A small CTC audio transcriber, trained from scratch: width 160.
Rows from block 7 of a small CTC audio transcriber, named by matrix and row number. Rows with one number belong to one neuron. Each number is 500 + 25 x the weight over its row's rms, rounded and kept within 0 to 999. All counts start at 0. Numbers have three digits each.
After each neuron's rows are labels from the 100 clips, of 14848, where the neuron reaches its highest value: "loudest band" is the band of the loudest frequency at the time of the peak; "top examples" is what is common among them. Only what is clearly more common there than usual is listed. The data: read English sentences (LibriTTS-R).
# fc1: MLP up (model.blocks.7.mlp.fc1.weight, 480x160), inputs 0-159
# fc2: MLP down (model.blocks.7.mlp.fc2.weight, 160x480, transposed), outputs 0-159

fc1.331:480514521510457471535463495552511561467534507534518472524525504532482477490520511514473530499487484472502532486503545527463513496525537497489518453504492489508525517507534535516527478532524558486518518481473535529461489510468510506494486514499490470537549508474487476518523482484472522520525496556514502488464504536484485508528456503502511478482464514533478532532515540521502505510531519499484558520507498488527506520498476510456523496495513518505538570472514511530490517508465499
fc2.331:542461479473508492519515533521440500491530532497452513533535519513488467462491500526474518478457502533501505459474480499476459487517523494538512509460511512505515544511501501514492531481506521497455516483481517539477515482495495521510483486521530501487468443518494470493520523470514518550464532538509521475523525473457518481506513464475477502563500483464503493472537543468534457532514490527494480536490480513465467473547538521552494512503512493491490492491516518489493492505514503
loudest band: 250 to 500 Hz
top examples: the word "the"

fc1.279:526459514521510544520482534501548447558476503481502502535543501490512510489472484546522532523516500536486475509503514517508484512477462567503486454491539497519504487536508519487511507512497537527519517474536503506518463530463518518479511484523487476525471544482530502481511524520493516498509506516500510495558493527513545555484449494490483525473486483519502466545508524508473528511497538522552495511462535506463509496519506507531543455533502492502476517524487483478494493531493526
fc2.279:457508509497496438525481524503480528454496531544488505482490510473475533494517503438474460448469471513504511499509451476530507498551536499513517502489477517517526492478495520491487472500540477551480437508496514491545509524550496516532518513450496484476502466547507484504516537508511508543493482491517470472507505507488497488498557476478518487517535554531493549497476506504524504518531500502457487486517503480528505487488502464496503503507514523484449507531497500529526480496504449
loudest band: 250 to 500 Hz
top examples: the word "is"; the word "they"

fc1.2:473474451507475502450486511523480547473478516508510496522497532524486538531507484526495504499504444494532471485526507502502490517498527454458507476526483522529469494519502559456459508439498528524505542502438489476472504436469477509458528479491507523461499527469526520509470491493544470506472491494478484488488496455497463483486485512471518507461486509524481502473486521519459512470491498485475485492509464472485524483456536502492538523514497516492502458487505483532470508496530494
fc2.2:538507519518534527511518504473485437483474498506467512499471458513476506466467528493462519475503541493500531507493522463461483467503500490536489503455513499511507510470491464539497491510492505512536467499511496494541544592506551501507430488498492443517502495480440533480524505493508510520504486486508498541521490515521497497516518529518512476505511519465497464539513484466509500501470490498518523501482554507514475493526478510498484472494534496508465527523481500467488466495438505
loudest band: 500 to 1000 Hz
top examples: the word "out"; the word "up"

fc1.302:490509474513466493509537499488512496479503494479498418512481507472470475522477494558479490485511461523469484500513486465493520555505485486503443477513470507499521474518505471528464499508525532516527508543523453480503495519481482499513500487494496524525532492504524473519519485480529508480452488463484492496468485460505465501551478490539536506465476470485493474468446499536549462475503497495519493493465496459488490446493502529482483482494523491502467484483514497524490417501483490
fc2.302:509551471470534561541482488486522543527525512528511500521489532511532454529473503508529545498509508493489505511506546474487491513517489515493489463478470575502467509522549512492523493504473507457513469458478487516484469475489512462501465496515494469517519482510504504536461509478485526516459529508457532524527475483535489492497492484451552491424460507510457483461497526518476504539506493491483493519444519518496495483476500514517515473514503511508522509512500502496525513502524496
loudest band: 2000 to 4000 Hz
top examples: the word "you"; the word "if"

fc1.258:449514490502505508535487481532483517546502515488525520519441452489497541511480499520527487504461527461546450527508544503500525502500543541501511504459532499504517484520513502524506501527527523476491531461490459483521475443528541539487471526523498517532557501513501506476486530458526484511511528495501477528496526517517506492501494538540485511470471483461482525471524526479527490522519497486533502525523524496559479523507476453519482498498506518502465522508520486552529512503519497
fc2.258:540462460488485495442463501500508530493491489468535477491508472450500543525473475520517482522486515492517468553508474511496487509510516496550501489471493543510537504461482541479500517495494516488507467547510522474492465469509489493481542470544511507516465494546549478522467483509483489485479465494516462459501482474476465564512502521493485449494511479457546498482501510513527477501505462497486489494505491475472454559482522509477502488522496520502482483506483529522465515521466503
loudest band: 500 to 1000 Hz
top examples: text has "father"

fc1.95:491444494491524514541514523520498543518522487507502496532549512509479495503507508541484514527535503536486521525489514538534492503519512488516504441492519485543497507475514490505497533514493500528532512490469554530472481463499558541476505495511478514489501525497523481515530525517506489570493532466499491476516505498586528455506488501531548518454518503519527517517510536500518535507490485533522499480499491525484492518513518499512511523478533480498547511480463543528523494558488520
fc2.95:506552535521485484467481504476501475510477527515525513486447494516532527512467519470507504491467469476491484501513507478509526505477514542485499566531480509477503501522492524488494487513500532509471480501533452494536550529500429486526479518512514487492504531526492546471466497487509508466522472517493493504470478476430492546521506497469475479554478504504471509468491488525510500481531526438504484512502513491529525492505487492475478496524455511505460501557528469463482504462525509
loudest band: 500 to 1000 Hz
top examples: the word "they"

fc1.146:458526483481469508514500539548525519465504508514469478518493484494513473505490507491491501474479486506465491536451514486552527497458493444528477496487503537496544508503521537540495475486438533482505549520510512477486508497490502477502514487488487523508492501489494525505498541524449479501496490467525496477513479515523439461544523541490534488466489488508476474503488550506452544501475478472536498432461486493474522458520507526480502495466537491509516496500454502501508471502491513
fc2.146:513510533488518563486538512508496523485478482546466515500489474512452469481498529516496528471501494480504518508502496489490539566465471496495491485455476487511463479485513476508530540493474535478532516486465481532462481516469506546525518508526530491485478493547558480453494498527522486502507502478508529484535493491515516502485490477529496483514527525536492493530486486465490496497482526487552474524459409543496481513483478483491473516482492527519531493482543527517526480514502488
loudest band: 2000 to 4000 Hz
top examples: the word "you"; the word "she"

fc1.18:516517505540551454483502535481456478490484496505567531471497505504508525513483505483508491468511477485477461527491538485493495493483511493489515492518515505474522511470535443546538549500457523478512532500473490479468467469515487517461487506505504486498473489512512529513440513506446464547495510456524489482528512516490492517570513536543483518494520468488511496492483540541510491484504492479523493532522526531509460471485505540462505467524498533490466519481494482502503474492499535
fc2.18:471486550532495471493513479477491504501545491467485466537465517507491505496484489472486525473468495465502495481470456519498472559470456514519502514491441523514479491495503558498512500488547498504455493488495535507541534474476509487517505468485532519482515520488478478528571479480507524502507491504494512459456525515508447526482495482467508478498484480489470446510504481483509481485484509502459455502474489455518511516518489480507502524463449466481520487551496477514498472491486452
loudest band: 250 to 500 Hz
top examples: the word "you"

fc1.100:486468478526475488511521466530522529487498493500507502541517503474498522460484499498469491464526460464506480538533509485483461473534475490495477475488468541474518491512528449475468531489497479525525483476453506499499492504526482515490515459512470497495524481485465515520507511513465526522523519474501486511458523459460529532469418483506548510504472485521463450488492509468477465485495462491512449499505467482478491487479537549537489463514500503456487465504501511490498527530516491
fc2.100:463522472533463530516488463488509493494487517532474500420482510483439544479487499522473489467506530474508519557502482476475475511489534508494511498522489467506517450486485510519490489468519519497501471501501512477506520475483516510476453554504510527497456540533533473487503496477486531501483536526498485513523506454510468500520510500513458478503485494470480463481555485525524502446504500523474475476550486513511525533477489492462508508493544509514540485457487462495527505460509491
loudest band: 500 to 1000 Hz
top examples: the word "i"; the word "have"

fc1.448:523485428486473520498499506490483547546491508516509492478505490473510526521450499488546431449537474535501480543485452486438520458470529474521502475505483492519503474533479521428516498501469497515481499465488495491463477519462543501486498496500513481513484495508546524527512501490550464494526487477519504476468500469523501469494464507501481522508494463505546493515514481548507482502488495526514506473541522506494522481471507472516521512469478513469533487500500520500539505479510495
fc2.448:475484530521486478524509500503469487501513473477470531508513478476477478509538474493546522490450478543487467498496488506483504479461523476532533548495512516512474511533523470495487513485488472481532510496509507493492499491489526472470461504553546509496465458487536496500510493475499523513481489498533496472521448501499488495473453488458492443494583490492481499486514517521495520511445502519490500527495519577495516456519504479503478456441547511484508507519506468486513485500465494
loudest band: 500 to 1000 Hz
top examples: the word "not"

fc1.277:452477483502530502476533493468490487465453505496475518460468483499515472476488482502459506518464496475522508518518513470508512520489542468494474480504544489450527522464502484494505507506503551456487439489477477511503520552495540465501469478510487463465496525466446548490475478528491521513497536449495461503502508483491497498500508492473485488514457449449528436494526481468531497472542510479541463506502538493501500502477508513488499489485483502473465510514486485485514478489508513
fc2.277:487494511470476486481452500459510483481488488492533493481581474523516511478482520503448473500487494514479489510503467493513511528524476525496517476527509527511517534479492434493545500487515544501446503500491486500544526474484506490498509497554508523489460496501476519503462485521477502508503514474490475483482513530477503444478509503480433485507511478465558475459515547485493477466479515501507502514505549504468524490516535542513510449506493512474459529509527497536477533520478517
loudest band: 2000 to 4000 Hz
top examples: the word "which"

fc1.390:451485516521510500505514480549492482491481524482500538525552477526506492514481476465486515472524445536505496476480519511532497521532546485528495492508498517516501448545534532477506475561498531484539501575488524501490494536484518468525489510516487511496488501521499489525501510513511516486466522492480508511493525501498512492482497461485557521543510538553516575486481434522494516516486525501479479515495496471523514530453483485545509473530526477485517488508524494509531508503486480
fc2.390:543473477510479480483500538481509543521511509482528481502449486505515537500475535506527499524494515469482507521527486485465503468468463520486547492492506504492466547483483480533508554480545508538488479463518509524466539473507487512520513504505491521516489514479441500478503506477488534494519513511514485497490494493475487517491517521537500517484462468463483387476514569471512466511518457508500527459507509499468472498507511481521480526504478512510495543515499517494474534484493521
loudest band: 500 to 1000 Hz
top examples: the word "such"

fc1.247:502492472477471528520494503448502543479491494503474514493488458503495479490499508445495492524450507490467442465507487494466573473515504503480522496504501537500468541446521495485495496508482492496474498478490520503501466476458518470473538531518500499485495526465492471481466481512553470496499507487464472505476503534486497503467485460487482521433477477546453516492444488511463487460497506485493496474476485491519496464489486510503478477516497536494469541470518474539511501493522451
fc2.247:550500507490442523501510497506515528495554445506478513477480488490504493472501483466540539507493505506441468515563538450518520450526526504523562516486488511498450520532499513512487498517511485501446528479482491495530496476497468501505524516496489496545500539468474477501522552511500509536516440466460502527504476497510529525502490506521500501527496493496477512480500528538491448460500474515503498485474488513503484470502523518523514500477498509507428521490511469487505492512534524
loudest band: 2000 to 4000 Hz
top examples: the word "should"

fc1.270:407453506477511527501464531529482479470481482534493487442445464481503504520537500506480510494466514515519532501484510477519489504479481531487479488493472509481510504503478476485494482516473463477516509490474517499509559496543478495515509474491498474486516471453502485504507459492517485457465473516451453501464491515483523527492520497493488494478476526558478536490486470543497516510520464487476472505524516527495489502527477506497504458465505480447525484504486446457514481481512501
fc2.270:538523498530464462509538462496485520520453576461508528466490505516482519505519457480533487485518521499525438469498477483522536536491497497424507552519449490481484487530448485498453488477510499499488508478522459494524496516491504521487477459508508518494490489506487506546493541526496485485501494469524487471524499500491527471468508504510478476525509536484521543511506517515454486492479445477489496521549507485480479502487471524480509523521495491536494506501530548503477490522486495
loudest band: 2000 to 4000 Hz
top examples: text has "children"

fc1.356:504534510500487500542524520450514476494534522469456498488501518494531490519508482510502454524484549500462491460513541486520497527482477539500538510502522511531513482472527534511467511483477547531519548501520532505493489542522520513480497509494484474494522490490569531531479538501494464487548506440516459491512521490489460481486505522463501519504534493491515516455504486460515476501548535525474521503524512501498463516522543491514503533489510508493514473497530450500464530504514451
fc2.356:529457506496502509451523485551496483522472487534532516476473478484452532514498539526516522449535446514511529512505497509474484515519502483515491517506505497477518511505513498482515482505561489468492516471547504482468526461485511482501498492501490489482490485481473480476522494491518548499461513530497522464474481492515500524508481472526528487498503504521487498530519492563509537485439470466519492506499481482494546499502451505501488462512475456525492510527468526475585453463486501
loudest band: 250 to 500 Hz
top examples: the word "with"

fc1.334:467482530471499469477471493521471535498514479510538529492512493511466511516466516541499562472434514518524470505496492487487512454480460523523498491477490415474468484519497448454518494498527539502484500499454512546489469472500489518477514520485502481505546514459478438488513525533520478469506503497488535499521514489492520510465498501542498503535486452514480504502501499514501521478506499506510544486473493503539521467517560491530486506487470483470494517510530485525487482472509508
fc2.334:506516451522526525525450473539509465507461567523470477477500525516527514532520480521507482526519512506479468524516490527528473490498516490443504495523520514501517521543510520526493517511439498466469504526505494471523479459464549474518496487456517457505473430491508530484462520513506544469539495480526485487467500521505475456502472552497493515486516479505511503497510469446495478484473494528484492508535494479516494528525446513512486501513525511492500492493513539494501492539486485
loudest band: 2000 to 4000 Hz
top examples: the word "i"