config = dict(
    model='CTC audio transcriber',
    dataset='read English sentences (LibriTTS-R)',
    train_examples=15625,
    gain_aug_db=6,
    n_mels=80,
    hop_length=160,
    input='log_mel',
    spec_augment=True,
    win_length=512,
    tokenizer='char',
    vocab_size=32,
    arch='transformer',
    norm='layernorm',
    norm_position='pre',
    activation='gelu_tanh',
    mlp_ratio=3,
    head_dim=32,
    fused_qkv=True,
    bias='none',
    qk_norm=False,
    parallel_block=False,
    inner_norm=False,
    drop_path=0.1,
    subsampling=2,
    layers=12,
    width=160,
    positions='conv',
    init='xavier_uniform',
    residual_init='none',
    optimizer='soap',
    beta2=0.99,
    lr=0.0042,
    beta1=0.95,
    shampoo_beta=0.95,
    eps=1e-08,
    precondition_frequency=50,
    max_precond_dim=1536,
    one_sided=False,
    adamw_lr_other_params=0.0016,
    grad_clip=3.0,
    steps=9100,
    batch_size=256,
    epochs=149.1,
    lr_schedule='wsd',
    decay_fraction=0.2,
    final_lr_fraction=0.1,
    warmup_steps=450,
    weight_decay=0.08,
    adamw_weight_decay_other_params=0.05,
)
Rows from block 9 of a small CTC audio transcriber, named by matrix and row number. Rows with one number belong to one neuron. Each number is 500 + 25 x the weight over its row's rms, rounded and kept within 0 to 999. All counts start at 0. Numbers have three digits each.
Before each neuron's rows are labels from the 100 clips, of 14848, where the neuron reaches its highest value: "responds to" is what is common among them; "loudest band" is the band of the loudest frequency at the time of the peak. Only what is clearly more common there than usual is listed. The data: read English sentences (LibriTTS-R).
# fc1: MLP up (model.blocks.9.mlp.fc1.weight, 480x160), inputs 0-159
# fc2: MLP down (model.blocks.9.mlp.fc2.weight, 160x480, transposed), outputs 0-159

responds to: the word "the"
loudest band: 250 to 500 Hz; 500 to 1000 Hz
fc1.429:509462511467496452493484467482537481481485499467521486479490501519498481501542525492476492482451503532555504527508537516525469522462559463497524517540486514498543515482515471488526485545484542514520564518492524518494481527486483515512532511498502505506517501568473460480529541484516513516480569478526513546515483503477487526522459523529489510524534486503478534484503483454497516509515485516478499529525477541515519542512492474507522503515502508486533509480537532514506534509490501
fc2.429:494473444526464532501523506445475524492508500503509493555530513458498484532504544538492528483492452522530454478495475505472502495501513461525487491474548493468542519497512527491468489547484498499499498487550516497505518480521504498495498524529497462508510477481502537520524531481503460557510511506449531508509460465476551475503529479508490536494528485449511497479475518502563498465484530503497527492502520505520548466486532539481490483488527483526516496505484476526496519490469500

responds to: the word "you"; the word "i"
loudest band: 250 to 500 Hz
fc1.366:438459487495523520514530512540486534498513478481525467556518498471469511531455500508476501514506475506514500477517537502493501492487508447494506457555518520506496499516510479480493524504500538490485544495520509542457459484480515494472473493475486512496483479491514469544498539492528511522526459530485496474482480512528490430519482491513531498497522490496503461527507516514537511534513479493486473510553508486492444461475448511487479491461495494522512514474466519503469493569524520
fc2.366:545526508490498548516480520492466512496501522532488562498543514502507489485490494544487494509508506525501492474453479452501491489514542528534474539452526493519500527497499497481447474470528511535514496495504475529530500491464503532558512501507543460477514508468490478491494479514517489536496509483513534527492479526471517495457459511467441515456522473503522542471502538498488470481486508514490519496500523491479531495505522531483454504460468494510514549540507494466509477474484552

responds to: the word "there"
loudest band: 250 to 500 Hz
fc1.230:482518496455444496465499514478511504489480506483491494491455458461498511465509487466484481482475504519484496525478483493489476531498459524452460519512481491494498493534472489536522491489498502477505481478495524477495476518495502548516526509529508566501458484474533506469540523531540520493519527499558524474517527476518566526550543459506528473472511509527494485515502510537530518507542533515514535511505477481478527527508513451474489474539526483512469489506504513493488507506501443
fc2.230:540484513479478504527488525530490481514518480498527478489512503495469491527491540507497563543550523508508513486542546499530498513538561493506533499463543483515495498499521455479502470486491514516488515514538476530549485490492510499504480510492493514510498512511524496491435499516439514499508471534497450545500469569434510514465479510546508508499500516497517492532532503501480479540466436476468496494522470492486512501512489517522494509458480486484520526532496510511511505463494510

responds to: the word "he"
loudest band: 2000 to 4000 Hz
fc1.327:492525503539483541486532505541475498516521502540462494520506463526463464537479525526460525496489496521501541550534512520512535562481473528502491476512528506535490471511525513537497509496475514521521494506532516537493537526480516526534510549515485525547441533489515504506503510513513524494537506482508494530521509525532531478519524538464496483508522505558438491476523460491510512480509502501531495513483509477526497526530516520531496503530467503481528470532481556487493483498527505
fc2.327:470493479501497479515536494470526526430496461506502540485491535492553492486563493474513518494526520502524489446462479480475467496516492466529523516486491530487489532507487482511509483500501498516520529536461547463533482498524515452480463485469518521480548442540504478506518504521509514497472496501496536451507493502508482516521501488564531484513451493437537499538481486515488499491487487491515502498511489488465520515514497475479525490479539492513454509533542473489505508509476512

responds to: the word "the"; the word "by"
loudest band: 500 to 1000 Hz
fc1.458:494490460490518487490529468512483495546481506499510520526499463509425502469495522509501502503494501469474447476442494470489525518491486521516493507498466508515496510506502479483487490527481529512518530526555485456484480508486499509482506477497501477509540565499480492488542532447467474521491459535511536534517524468511485454528477473496488527547519468464502464486470540531507516499506507476490466521503512464515475497513488496476479576530503459518474464514484481521515511530525490
fc2.458:496521485509547462540519493478497493483489510475472529486530482521481512497506439548504493496497506503520509516492497466530465519501486490511525477458505530460478479521487525457522485484521546527508513540426551471472514440469503534459512494513516498457508499491522545504499460476497502519492500462497504464476491510495515545460519488504502497522501476495515496510476472466465461553472534496480471530515470513475488528477534485492470494498510474508478507499533504500443508477471461

responds to: the word "he"; the word "had"; the word "she"
loudest band: 250 to 500 Hz
fc1.400:493495501470528509522459480477478494480476505487528522499504465441466488469516545515460497489487502534538506468462528512495482461479541528507538498455488482494507489491466526529477476509522484473537470500503498488452517491508531515492494517455535514484460496484496536468467504490480503478517506548516530486486501483526524512531492474469540522534488498505493498497473484493491501465496458485485563522531471534460524477478552472448545502500521520480504533493497499492458532518533461
fc2.400:508543530486501482493550517508529510490544452523461481481437509505540497525511517486523490498497504547474519502499474491512502514478490535529478472534508486519500516528509457479507514492496518541487503476472520523523524484493522474477510541503440554495508481521508486507489468504493506504526464504478521492512503461471447476459511519514513497542518533541473544505531483489518471545550488489485459456487486482507505512536493519522490468507472500463464499542519496512495509467446537

responds to: the word "you"; the word "your"
loudest band: 250 to 500 Hz
fc1.15:503475506508488492494507515509543469506489477505542499431503514527492509513493537492513433503492481454472469528522501492480510472498488515469512466529568476470480486515522458513467498503548531519522529477494516520508530514521495478486465471486492495508498515481475519516483470488484493508511501509539518504502526530483526481527501516512526472470502512423478494506514514503528522512513497467512482493538506500496513457507452489464451501445497440472488524526548454509514500448538492
fc2.15:496492473529487513519490504459508519471468494481545517500468511492516515528473513508463462474510541527494470549494479510511481525484507499508545513498505511513523509481441489495495425512525441483463507497475492464561456486508497527461499509498496498508484467459460531527539510512472505548461489514485515486492528514553456477460521475478473514524464465490478459484553507504493497508522487511531511464463505466489503548516519511504518498508540509488521476472486474485496511483499491

responds to: the word "you"; the word "your"
loudest band: 250 to 500 Hz
fc1.20:521510468526509486481512503535495534465502469486547520479524436494479519473482510511503482485484482505493506508513484514489485471487525487435497443503496518469464491556521439471512483489478498486474542482517537507510465484471541539493458474489510506483484510492473504467477502518468484511476492512472487490507492478513505542543522488475488488460498513449497420516528502526493485509517537489496484456484477487491496462502467512442486527531501522485501538478463489504472478488549499
fc2.20:504482482510510526492506486524515513482475494472530519499511482509467564464453468517531484469499516569474486489497469510477502481489495507487467469508486520496505482487535517528442476516517466530501459496477519539487487508493477525484460473514507531484503468497515538508490507512485473524501513521490480502526535506464482522497519488499484501430504482463518520522505527500522498509455449492532502487491516483506463481485492538423497490473539519544463517510489465478470509441538538

responds to: the word "said"
loudest band: 4000 to 8000 Hz
fc1.380:532503494518516484503510497512534553519530522516471492520508510529520518509553493477486536541511514516534480492509494513507507523512533499476570512521475493516495518543535547501502487500479519511541509527510567522488511459488555515443492521527463504475595491446512474519470497527510530528527466494487478514506511510537514517494540510495501491473520497496548543511486509536524485512485526503507498477526534475530471504484466515487513478522501505509534494496511521478525467485473494
fc2.380:517480541487507486511537549522482496500457458512517489526504506496495524438468489498551482445507494479466503468475516503485493500500503483506503486499491483523503470457473495458485529454519511511490474485475485485491509546491453480523499460497498505505462493537486522461563501502485493531439518494503508488506490516500487552519510489493442497516457545511512481488515535490469499486460497502488496500485457510534542505498526540520512518501485508466487549525474462491506545507542546

responds to: the word "said"; the word "he"; the word "she"
loudest band: 250 to 500 Hz
fc1.350:505507389442497471510493486482482510494461509526509507507501482528524480521513507476512489499464488505457464463477504517507462506536534534521497537468464485528456510484488505468503503491501470501469512458542486501512495429488514482495512471515459462510460543460511494492527521514507470453497488467538455478476471510482523470515475461505522517494494484515521481515463478492531504497508467499480484479487511531480465500496507502478490470507464497504519457508485479455505480489509487
fc2.350:475532523510504503530514493505463490496501532465568529470547548499515529500489511509441476514488486526479486508499472513512477499527512561481500475480466557461490508506524513516480475513468518458497486477459506513491473481452524495492502500477494482471471485507501526505558496501518474494526494495487493456489500512499471533506481512572554511493476487441487489506497503471500482521495501480525547478510551466536522514514481508500533497508479537544473498503468481475539518502504473

responds to: the word "you"
loudest band: 2000 to 4000 Hz
fc1.66:490470491535493500491517516483514487472463509512492514512484502478513491491527495492484546447514471489462472489511491486530528556461541458491517541482525504463512510506482502484544504493523544496448460491523469502512522517488488492467520461455485523520515495521533507455524500527540471536496511470473475494529495511516455468535464526504517531511530478495506484535533464493536532483526520483543500478477478505536527490484490503512514466515479451478545524548509489525522475547504516
fc2.66:518490559463493506495467471517509484471503486501469502491492458491478487479504476474496474534526505468512502500478549507476497472526458518521476460553526487517502511502513490545546509467476496492502495522475485502453475534517508539513479529481558495488485527485519510508490527492458507466507503516543554481488501469477567483516492482504484500476522473502509540465485517476440438517544499518497473538469508507453453492489526516530503540489526504514520525475505501510482491480475497

responds to: the word "you"; the word "must"; the word "your"
loudest band: 250 to 500 Hz
fc1.317:483484547526469539513540499540556508492455485468498529528475490497481468533478488483558486504515504507488518536460500506524476531444465524479500498515526501498504449502478514494486474493514488483531503469487504532451494484458498514522505502494539469560502559506512499510478496516521480524488499527489546481502527499502487513487526465481527487520484515531487457505544534548505529482502491487488503489480479513506570503510508496499467511522517532535448538492518542511471502474519514
fc2.317:543528451484501492490514525486483475515522523545519469535526519527516516489480512528502524496518490529478513497544496495488494503545579467518503439496518543476513548530542485511480536533497520489476530520535485505520490473501480506513497504439499518492512449457465533505512486467508470508457470505467466507516522482491491505482484519501478494497515507495504508479462473526509506465484509512483525510499538490544472491526473506502522524486487511430532507482478451505541545510511500

responds to: the word "get"
loudest band: 500 to 1000 Hz
fc1.19:492446439485492461498474494514467482495494514479503466512500488496530501512475512510553474525509492510496483478500482478511515481489517511494496526486483508516539486454491453512496507476502557445490474463498509478497491496496517439549469505511464559499494511467531509499534459519512519501509515539454551474549521480515500488509494511494480520445548511481466499490491533495503538489474462491503473522507468466490492527467532492496551532506518502473471490495506499467511530516465541
fc2.19:530508515515538442500536498495515489507501501506462506496532495517518503496499524442521471514513452546502503499490459476526514469477480538530548481468494479525519495464490513493517496454499507497514515501452461510493508507522486486507472456510495437459494517499509495472476490500502491483495455510494490487499513512489501512502490468533557495547474500458494512506518549491475491571474496516498551482514518489537524537507502500511484542517498501519438543454507517472534499489506552

responds to: the word "he"
loudest band: 4000 to 8000 Hz
fc1.344:483518499534440508517486493503505513525502538519532556534495511523506482500496552512497498513499492516525497508539518500523502458502482516501471482511476480486476529498540477557517564504470533520511448514478484499481470450484574491512506520485508521529508467499474490476489493507473471481530461466504490491514482475514508485501489485456506514519505484477488527522480526459552423482508460487534513556521474507506464500510533491501502492520467492478499497481506506480533483511558499
fc2.344:540437462497555503526476492491503508521465490488487484531486476482458478528466451496521505468470517526496513531534466465491498531502537522548483498492511521462484552502550510504530496464492502463556484485470493541505508493491452494489526487474509472483481474492530540511506493470548520548490514528501520501535504487454488472527489508517512515525472500493515507480499507507491533510535464491487535493520489528490480476449506497536460515459520503488463530479489476467478476497487516

responds to: the word "time"
loudest band: 500 to 1000 Hz
fc1.468:468542482491521493496479501496472463454495523482501455494540499539516536480516487564481485524456489497508471462482496514508572526487526498486554458509471495511491528515494481475485481493488535522516483489493494530500505457522484487449496528470518535483503480508511486522509511503489487531567490550482513521494499524489449504507530481507508517498502546500519524500515502489454472491506496507482472515487514521520477516551464505432456508524472487471503474534529479521511512479525542
fc2.468:550515508512483517480492489503498486554528459526501495537460504508509458500474500476527499465494499528510488470503534524475443499494495506510473515498507493464540479504521508538504473526493475518464510515523507511545532554515492510526452489498462500537489491502475511506470460490480505510475478460465514540515512475482511490468499524504539450503513484503468495540541498530560515561508473508500508476492534476493490495455516500516509505475533506540490544438457484489497493549519508